config.toml
model = "multi-label image tagger"
dataset = "aerial photos of the United States (SatlasPretrain)"
train_examples = 50862
image_size = 40
crop_scale_min = 0.7
horizontal_flip = false
translate = 0.12
arch = "perceiver"
norm = "layernorm"
norm_position = "pre"
hidden_act = "swiglu"
mlp_ratio = 3
head_dim = 32
fused_qkv = false
bias = "all"
qk_norm = false
parallel_block = false
inner_norm = false
patch_size = [4, 4]
conv_stem = false
layers = 12
width = 256
positions = "sincos"
latents = 64
num_labels = 7
init = "kaiming_normal"
residual_init = "none"
optimizer = "ademamix"
learning_rate = 0.0008
beta1 = 0.9
beta2 = 0.98
eps = 1e-06
beta3 = 0.9995
alpha = 4
ema_decay = 0.99
max_steps = 10800
batch_size = 128
epochs = 27.2
lr_schedule = "wsd"
decay_fraction = 0.3
final_lr_fraction = 0.05
warmup_steps = 540
weight_decay = 0.3
Rows from block 5 of a small multi-label image tagger, named by matrix and row number. Rows with one number belong to one neuron. Each number is 500 + 40 x the weight over its row's rms, rounded and kept within 0 to 999. All counts start at 0. Numbers have three digits each.
After each neuron's rows are labels from the 100 images, of 14976, where the neuron reaches its largest size: "responds to" is what is common among them. Only what is clearly more common there than usual is listed. The data: aerial photos of the United States (SatlasPretrain).
# gate: MLP gate (model.blocks.5.mlp.gate.weight, 768x256), inputs 0-255
# fc1: MLP up (model.blocks.5.mlp.fc1.weight, 768x256), inputs 0-255
# fc2: MLP down (model.blocks.5.mlp.fc2.weight, 256x768, transposed), outputs 0-255

gate.501:479421451492496502467552524543472513493465515449511555512565532493547456488473453496479481517460575506449464506540472426520444456401446495464466548507506519538463504451498430472510564533530575534589505478481468514488505502439521565527455477424477570552472517531471519526547528471522550441508524481499508559481544525464473493388469482507494507494532580552422453526531560513541474562515500483546453570537563557503564521452512468467521501491554471529503510493478503479510438478503489467572491498508489520565494499558469503542510538419479519482526513561433524478424452520572460601471491430427529502438441505482484490494545486519508501384457486506496512471452430452567430505467534507611511494554508469477519505520554537467493520488433487527535521522521478523492558475439472
fc1.501:500468513474430511528479454549509513446541558458462522547498471476475467528518572430482536522460515529536497561488543444553507507447511501443541471554540426570481561439502568438479521558456467519542514511509487470506443501480476502526466505476535480438458414527467430529434498503469481506502485444497460505451547492534440525439441476499468545514437546527475463509496501454513474569466544477526406517513633502519525498468429504495576506543536508453503511525503477490496508495553493483563464538514499515520466550514476522480480465533441525514564429515471553592545537472497543560510557492468509374472492542494467527554486499470495573515576532444415478506460433539481517550544532519513490407486553503461509554488549483514503552547538524505438435535484547586447541461504491
fc2.501:526511509453543452456506469556416464526514494437443531494449483440491465515471496474531499475471508548420476564543495519483499569511559483498497460480468500528492498459498535528495442416490592529464499527483448507499530441482508497514449515537508508457487503499468519477481549512499466488468538556548500572504448464536546500454498465483462593499500505596616511532488467499509537546468503521505558504566500481447466470448437440500498528443479507512456477449511560470470520475515497524527471520572529525569499450514524517489501515470470419493535531500483474508536513523531428521552523513489505506500448530557579387522512360510627500413519600493524530525492515443469436516544483457448552508487550548481574513474471545560482419480520475534481472424496493540552528496511577
responds to: building

gate.341:467484455485483499545525465507506471475498493471431523466446475530517476498526465494460448487478558469479447426486429394480489451485480540436454499457478511495502486500503467494496499539533554550547525506484461545518498522458483531478493490493468596493524474557463420511467456498593522458496481530598547520569497590449478444463470460470520503496523525524463517526522515515527479566466477469565521626534505553491550469516507457447505545551526556499554537533506479531511412493447529468506532529558491528484510526527454452536429464438505513479590470516529507552457531473574492531530490355474483501432482494468544431407568480496530539411489491497482515486546488451509461473459580527559500516473517483500513407523545497501497517500478525502536563526530503551444514583560440
fc1.341:465564558503461462474514548488538483555516501534531455540523530564521554525500566516476502561565513498512512471490563576488516525527481493491514596522535506462567484429505471498490423504461472467448516532455585414516504490545465515477527457509548488497457475459509530459489533587430517460503590518509482522448513503439484495528478494523490571482555513540498485508481556471525542413546478459490461502480480478517552457532490482558528520490506488478457479525518419436453523457572481550439508488484475494508520460454500459473454465480530505493472545521435528461494504463517565466431488545496495490543502528375520560586508573496455465589487471529496563484539528505492581487524453463450477473510455401511474572466463469416483539532494529522492487501440495479571453443472629
fc2.341:472485517490495566533549583552500501580461458440543542458469500442514534460498514526526428508543504452500523488508531500478483419449571518513548509516513635522450470485552526489459542485440478460461461456528507490514452395390520494501483479507505526471498549448398577536450498426483508490494547560490540557525529500513460493516543479525467528512493508454530497559460502523562482452492476517480455502541568501555488468461517501503437471462501547530440501520517554452457529439517450537500503526512507419546540513530569479492500559447604478520477461519430497489477534475518445515474471498478555524512426551535511504507535456495541458509441481556511522568545486502441530463524505469459553543506506566527579484506487588463438432488534490566494443443447468517553473439459483
responds to: crop field

gate.180:495477500536546504489481566528509518589481492505553520459550524468511522490456563513486472534527500552501579584544563485490460484406495525482518533512568559531472473430547492479484492490492418488499508472530471441492516469471509478548542438417555473523485547458541515482443517474501614474508523485488511477469567466556543494520522553502488470481489581538478494564490452394513556489476523532500435431455518547456485528481509490543438485454549522499346488493500496462460527472656484494522473545485491520536510523537502543514518494471533528537494545514433519513493464464470432559464502557553495448520476461470481550577499549499464431502522467550492499520519506501479514577504445452427542507517472485487522560416464463431447499489459445507507509521471511486588506460461529
fc1.180:515505512528538520482469565530551515609464449525550501490538519485515522461466595530527520555502492534520571567514572520484483499458511533513513516499537540527484475433533451514484488434492439480472520494544485417480556480503518481538527446484502423492475533459527581462503530481486586490531514491470497453470531442542559523521558536519470473496461526530493492507506485437503567448515531544487429442444517515453459508487517494527460463436535469484370470470506504456448535504620516532502513494475500520530518525501521560491550506494555535541435531526427515457537449469453447511470495557563497443474493469497500575589481552518440445517516452569524489519503521509475518554511401431418548512494467469522502564440469481407460482493497450475519498471487495413611488468478525
fc2.180:577496528455493510463483479412461552434448547562511476503522515548468512461486496473484534502521410541477468553549499499497461538517472469481541487463557444458531511596448494454485491496487483484547479548499515508562547589528533474447543529543456482511494447521557497516492503513557483580475480488532438466537436530475508534589509498480549500552479457435469499443537509491484525478487538498458538461460492503536492536462471549501519492585439465437607455463510577489553522467513511487509485459406565587478505498537432462506546445506419519463474539500554504514518496572509520485524518515485487486495642488511467490467523538530455529505479468461526415465495502554473464455437509538563448503475441454498435507513461460538530557512548521478446495542515544463386458547506535
responds to: building

gate.562:477500433593422504461547520510444524476526565501443543451500514500515503504494452404447552483486568547439439538511484469505467475454476538468510513470466544488519490468536495528450480504538502496542576513514508517488441485458498517493541469429492602549520503554429436500503555515495538378525503489524484518485514509524441500422512409496504478448484537586467530488495602469501534536505496460609495509499617520458547506467535408517489539581549515515479531499532438541514473435523502494511467505594441535471493434562454503489548528465490614468514504524502477507452486493495472537429523433463463505465419454450536509497456463483506545488548466442485553508495497474456442488473554497518465473551519481475469525558552475510539518509487511521507501540530504511482556566512533
fc1.562:483601412579530455582509513512523448588494559498526442473492488501501507526511497475520538486522548448460574476471492520500544517505526472570474465512475533483524501490504546509548469485489524457455540476533500511426449472554506418490497515524496498474515504463534480465497470476485439484461471508484506464501446468512570518496528566511502471415481487540494500565444420549487509454546482524530551470499398497481512487580549506470435491423490535509521498516466482526501552471473501511450513544556359464481503566428587572480461524501490486496536488468490532430577526451470509414430465538577498525539459478491513416460454537461476488574505508502459539499482550517520475524513465529496523554421517537616541490447540505446498507523510465490555543443544477569539491483562488
fc2.562:526528551513513467446518475492509480495479455443489490501499499471422560508478458490508480535455466550474457550621508559456432581511446497500440491549475462500529563527470456586516498538500512534557514491465482471510503620549579414485477468467502443551461501486510516569426522530500542518496485456516569498507483466445499517498534530554556495512424504472444432455495486456439500479473453477509510448448479539510458524484480443513492490489491490556514475520488514558536488551543596545438495398434562576541497485535495535502561490504549577457497491497514545508557516554506522510504508452475442493536561449432551497511480529546478444519523473474485536449540563550515440505484469464479540548523485464533473450478451438495545495412497567446508540537519517516402531559523537
responds to: crop field

gate.37:464503538587484529527529510541540529526482577494446473446467497533535490552463492482452526490508561529447387527489480468464483446469514537508484470492488576514547503449547481532513534567578496520491596495501505572524504477411458526500436459543469533522545475482535464534445524482555517441486510546536541450558491497478502436444520451495522450493489501568490488516447521510522495427476478464552537579467473548480483503533580419479491517569527541471525512493556413505492489512495548527534528522540467517457457448528520467482477499434528586507536509544498478513503497441537464489443449388509447534485439466513530474453454478403480498499518547435531553480412559463485460405503500513592500478527491480520456450511557491461566489485461437529537538486560507481443501549546500
fc1.37:453536437467480427508445493468485509515450454488534482493474533383480542515490448510494570526474466483556595488504520518549495508529498462478490500470512446502483508509500503416491518434464528572488447449479478443465590557571551477490525559430516479486544541507504564512478470449521539548471552481518566519512467492531512546535528466483480517463543500463526431485569492561472480558545477467423498447503473461552509453450495575556438541467468506561490490527490539531536467515528493461470480461486566529558501584449519527466498485555493441481548550499469529540527434523465522489545509567540547529448547490441530502548525514584462530497451482506505457476557446463583535518502551436452506565428493512541536555409452563472481442522450550439544481464487511501546482434474502
fc2.37:470537510579499492488563539570516457526560465481528509439516562473561495537545485502497419518444586433443549491534483556464483522467506541531435456470491583587485498455563521594511505539543502491500579490490488499497457515483481469467473476495540472519467509496469557562442482486501542408504535451515645525517519424499443455498536443507497505429447536594482473515480487471511481458518450485594517461456511541502463536504523410512436490493473504532484571477537437491440482470534527549458487508568471497504519495471519462482463516509600571462526458506452542465500496447523448503491455489494485523534414529515524449485495449519513444493508527541461597530509599508495469469524452474506505492515491516503538478444525542402500440488477499490501517456474470510533466528564487
responds to: building

gate.53:512484497560481540478555524506534510539543490502511571514494509503510468507572550439488449548446610476464463554546542475483481429453461603457497496512513510500520413412535521532500517508494514525539565471497492498467427462538465504471480510468541492498532554525453457589497524470460524397486456480499496525510504474478469503518421494534452569462493519567454534491432516463494505514467499487602515532525524577477510536487564406503505555497515528452477456532522383506444429465511509532495496521529452482433486488510446476499480481502507551416515537510512519500444563480515474475473519493468441489439314554479514536514493479498511533486579497516461528519563522492474521502458536544468484462527499469458557502524489540478512499556482420479553518504493570493563550555490530
fc1.53:459457581503561502447467486520412447470475509529541460481525560533529514521434478548557536411552496493499487450448471610468451499501510458547475462479481541429541585534537544493446416487549476475502445539528569564508590494490468491491524450475469517509545461511533528426531462528480453543546534498468510438525519475516514481447506457440504468503501447479578534451520466549483474509459434473473506521515584465555446488469455556492510472489495482501518531579563531488534500520542458536530460494456535493519492484540518490464494500548444490487463492556519508498537457525524475499500548450515521500574551471467475496533475570510513438561422521459487512447428504546507483466512509459561493521602515541467424506454564358486515563498537567526478467514497482478477478472571511
fc2.53:448482473501497523484563511534474483523569477482544550438484545548578433494559515516441430503463516423487492470475528509472542436495523569519505490448547525542477425436578517496498528541488506508471510529493486409507465458452499509464448479541561473464459565517424508581513523438477521454467539526494513539550540469538455496504530523428474491442520569561470567582487489504523507475476491497500496503523530484548513460487553499466472466449504547461510542492542516423456456416507457479508499540563547489470543517514478431485466547478560449494500443589465507455498476447601491512526467486495526473504417589530521434466520456480507544521471550516467522498518555476471535487542476512513486442502481602518603552502523563463470446525425478527527450472507479476581420504545485
responds to: crop field

gate.163:487501478646483481515545535516542503537528530473512493462536532520541489518501503476496465500459650501429475554520488434487482453468494538483491525508506550497504483469558468543502492529513523525475614509491475515455448465467467492486491499495518506495506504529506477513469478483487531362501487531509522500475542525465489494479474513499494494404525490642439462571470484471491516464480500524621475533499487519453538533530589374486454519477532525461510499496480429502478491481482529520521527558593405465481495506513523530526468501475523558494549498514500524453513510449512432493349450473521429505504366517463502439496482479447482521493536510475484599492533526458494466433491492505491521495492511461505524492527503506470521509520488429503541530518538481515524508575562460
fc1.163:532502546453516521476479518552465503519479477485476540533527467461480474509537535510450489526561471473518502530594501551525509482421497457500517563445519420529587439456466539440444478491452478498519459510478501470508550488472498500527485492479552453526538501451514490525435582403511533535529558485497525506466543507513478455531462510503487483515513564480484460514505477508537520510449526559473494483396519552510524541497500560503511484504551482541376441526532475461459507473575461510477465560448555482535462477470470546425493487499603488545472533444479505536487561450507478603560513525465532499442492524527490550576480463518482439560545510513485488487497432528463600576542481483398525499499467464433480534439535509504418466512476529585491493539447553483570571436455538
fc2.163:453489471487482549504544526563476457535566475457514541463493537490587478494566533495488464493491528398456533480501498506504530434486566513546500512486513597568485418434562541505501509520493488472441468477519493450487446392442472513485485481506545491464507530488445517532469503431467493471511552513476574543516533485530446487484484506493448510438505562547497543559485510518533512469488436511509483485506552524511487503479533481520460494438541526459446549527552513486407496401513448547529508589564514453529507522509528452505435562481603451512495451536454514491483493415503461516507474529462553511490413557529514483511479429503534483500493536550455557565492497485456537492553504482439534486506494552513560540493550555413441446535480476566533477426455459528611458463542476
responds to: crop field

gate.741:533474486549539506479494579476521473541464474644529523432415481469521467506510533460484473498489560527470498518519423441451437477472543513454501490482510498440594459480557448552485481515542485556493566539552468537563550501444449477458443477579499454416452477490532493546468492480506519446426449480552537457520495479498518522525510433487552522483520501529488521510486553483543493476439522525576513532500506516467487500523501436505430519495502510523455547469554438426459497518510601526536528536554472490515492485442526484451490477539506599569527566500504495465518463462511486545441505514486415568505423470517493520467536436546488510524568463505522519469460545516473535469524554435392511484487429556463528470501514494479484491485587484541568510513539492488544427521533441
fc1.741:518476485462490496454467534468518471540458476544498527463411489462495463512516511471521498528493522566485431535580460430522461499471539474442496527510516480499577493479515385519464489492547515576489509513575491487556528532454523523489470493476511469386425453491439493568465524505484542479457506489594545514427477502541496473493440411482489594488527568520443509509535622487560512500454532514506466517505556519487565509438484467503444553530546479539469544457494496441479539476488524526536538517541505509569502454429494508453530456522494532497532503463515506527483485521485479565470525542471503534414500488455526550565574417590464541474536416525518502487500474504482509518561564396429513451532469500442495496597500513503475521457556541569509477514489511425492509496493477
fc2.741:499509480487499452470458450509467460499516539516422540520517462457447531535477462467520524519541424517483508498602451457487505525467508410490532535580455495474564543534454498532453470525508490494527436515521587550526481501548527415449481500487543483503554429468553481436479497576535491528490539502498547517435502484475530501525457486582519527560433515445571450433509498469443503510481484545466504491440484572420483574512454453561512562519508462490523462524504501529591533590530496520471514466444507491482476452526486529494536450506459518451500514441563487521512512549397485490546577506425545521500557449477559562532511475483519469462515477471477503454533503526520480492530506510494516542526506433497385445489495485607535528498529467498489524539474508564429619473480522
responds to: crop field

gate.546:496494472518505508438558533503478525463519506469545526510624500501473506523521472509462476524488505451497567531566612516543469466480465471463458524518483473510457502460521499471456467505453511526559523474467459456508479488556528490497552495349546514569481567531525534516544500533457541454528514514437470553495560542516484522458509536514498475486513517534486470492498512514423509523526482536549490483511541500536555593424493493549474519410485555534461386598535491539445462492621519496514508475496512462527449504599460503519473478508531528440486557493470553496435523526513494530487528522428469431501460539455446528532509510456426439504505435532495549498562491501470485577477457476514440544549503504438524624515478517514494475491464488501468467503443504542506504482398544
fc1.546:529500483470438451473557485466509534501500455474542572553464514485533478503541521527496484482459528510508462540441479483501474429517517562526502499486524493502508426427503409479416511503500549481497485504432499487574453489518450610567482484420521568531476510477481529506488552525467497477518529501539444557463494494525480415517418482529487592525522563528425454468487602463532495546479579476510440538469533487525521522442506470456507589513490490414464537474541462511480519518466525492550443528525529518434483391430479492475560489463458510402460459560542472492442463481527452565506576473475526515475513512516486539503536498537532556421515439562535482454499453453561536497560524499461489473514511504453477497580535504538534514501515539588459485492518576479485515499527576
fc2.546:497499488442464516515518547448524520507494512504516491531502501551482429479525517499517547490534534511498418512405536469519559434559520484539553468487490512426482464503521487444491476431469519452466441536545464496474502408442465555571542519524456592478526548517464463464583518470510458539530512541472430477499509588486470516500499505421489451494591503507501586570559555562547507541479495487478495571574538447528523436460517590455537491482499533514497494477467478445481491437453472454556508540511536422504508556455536446482444528468514399550467481507470461455512500490541535515444505528505462452459458512521467463492537535483498558538450477521565451538458453478464573499470531513489502469501539610498592537509529544489469481532510502540529437449516480467570450429487510
responds to: crop field

gate.317:544457482534519544440501479527508492482562576597517509504519503481545545422550542503471471499462554513454507512536482498485429478458527485462486517426546477472515481513545473496484484540430500489510561590425441447535533500449430513528501475515463503522463446479552511481492528508487571418538512488459527538531508547514473520531478493535556454467502549594468461500489454471521501487476549534554518472521543514479536501536485457519511525500581488496411388483504457445410515525571554537494525568558455521532443508505511547479424457422535554535469530536465489475468489452538473600415484560471462484567427547504484478492484470451479448534536486525490558484497481531460529601495450518434479492558500457433476565482527481469556515549519495531492444492551461511583494500528520
fc1.317:537445515500499486510479456481530489499494499574505485502435500495550553474539497527474455456502526548461439449466389454414485521481554500476491468399526510470540428519511480527529517560534487487477534536453464512599542505397409522499463449589470513450490452482519460492424539457555486505487509528573556469558476510529492477539477461477551457521506512518491514519475458424579501492470554480510479515507475478437486438553496502517533505601593438495448519429508471452453531516468531512528507570528480585503517460441505503460490486486546530583476462492518444506469498438532455575480473556540466583549483554551507452463545488544543521492536491477527515434453489477492553468529479508431539472473454544468485443444545434500536523545557527522499466486537524475498471527575481
fc2.317:527478499423538526485462523465495545474447533488481431544497483507438505517484473511560541454555474527505415499512531477521486493529540463517599512494511489454496553624490496447461487459444514500496409521529474537510534457490531535560495502530467484477493516497482492518552466465533448548486491553497371502517521553473510546483511551500570433521573456372512472510574497531516488493508534486408497509510468447580469499472432600506575523399501475551556443493422584487488492531483438496507534505454568433569490555548508534497526479441531436583432563490510484508567482548474538497478544492471484508454493442518496508525536548479493531536443469485561439491499489475486502476481489511436537489495493494450523468538537528559442504485574528516534445510520484496517501453482509
responds to: building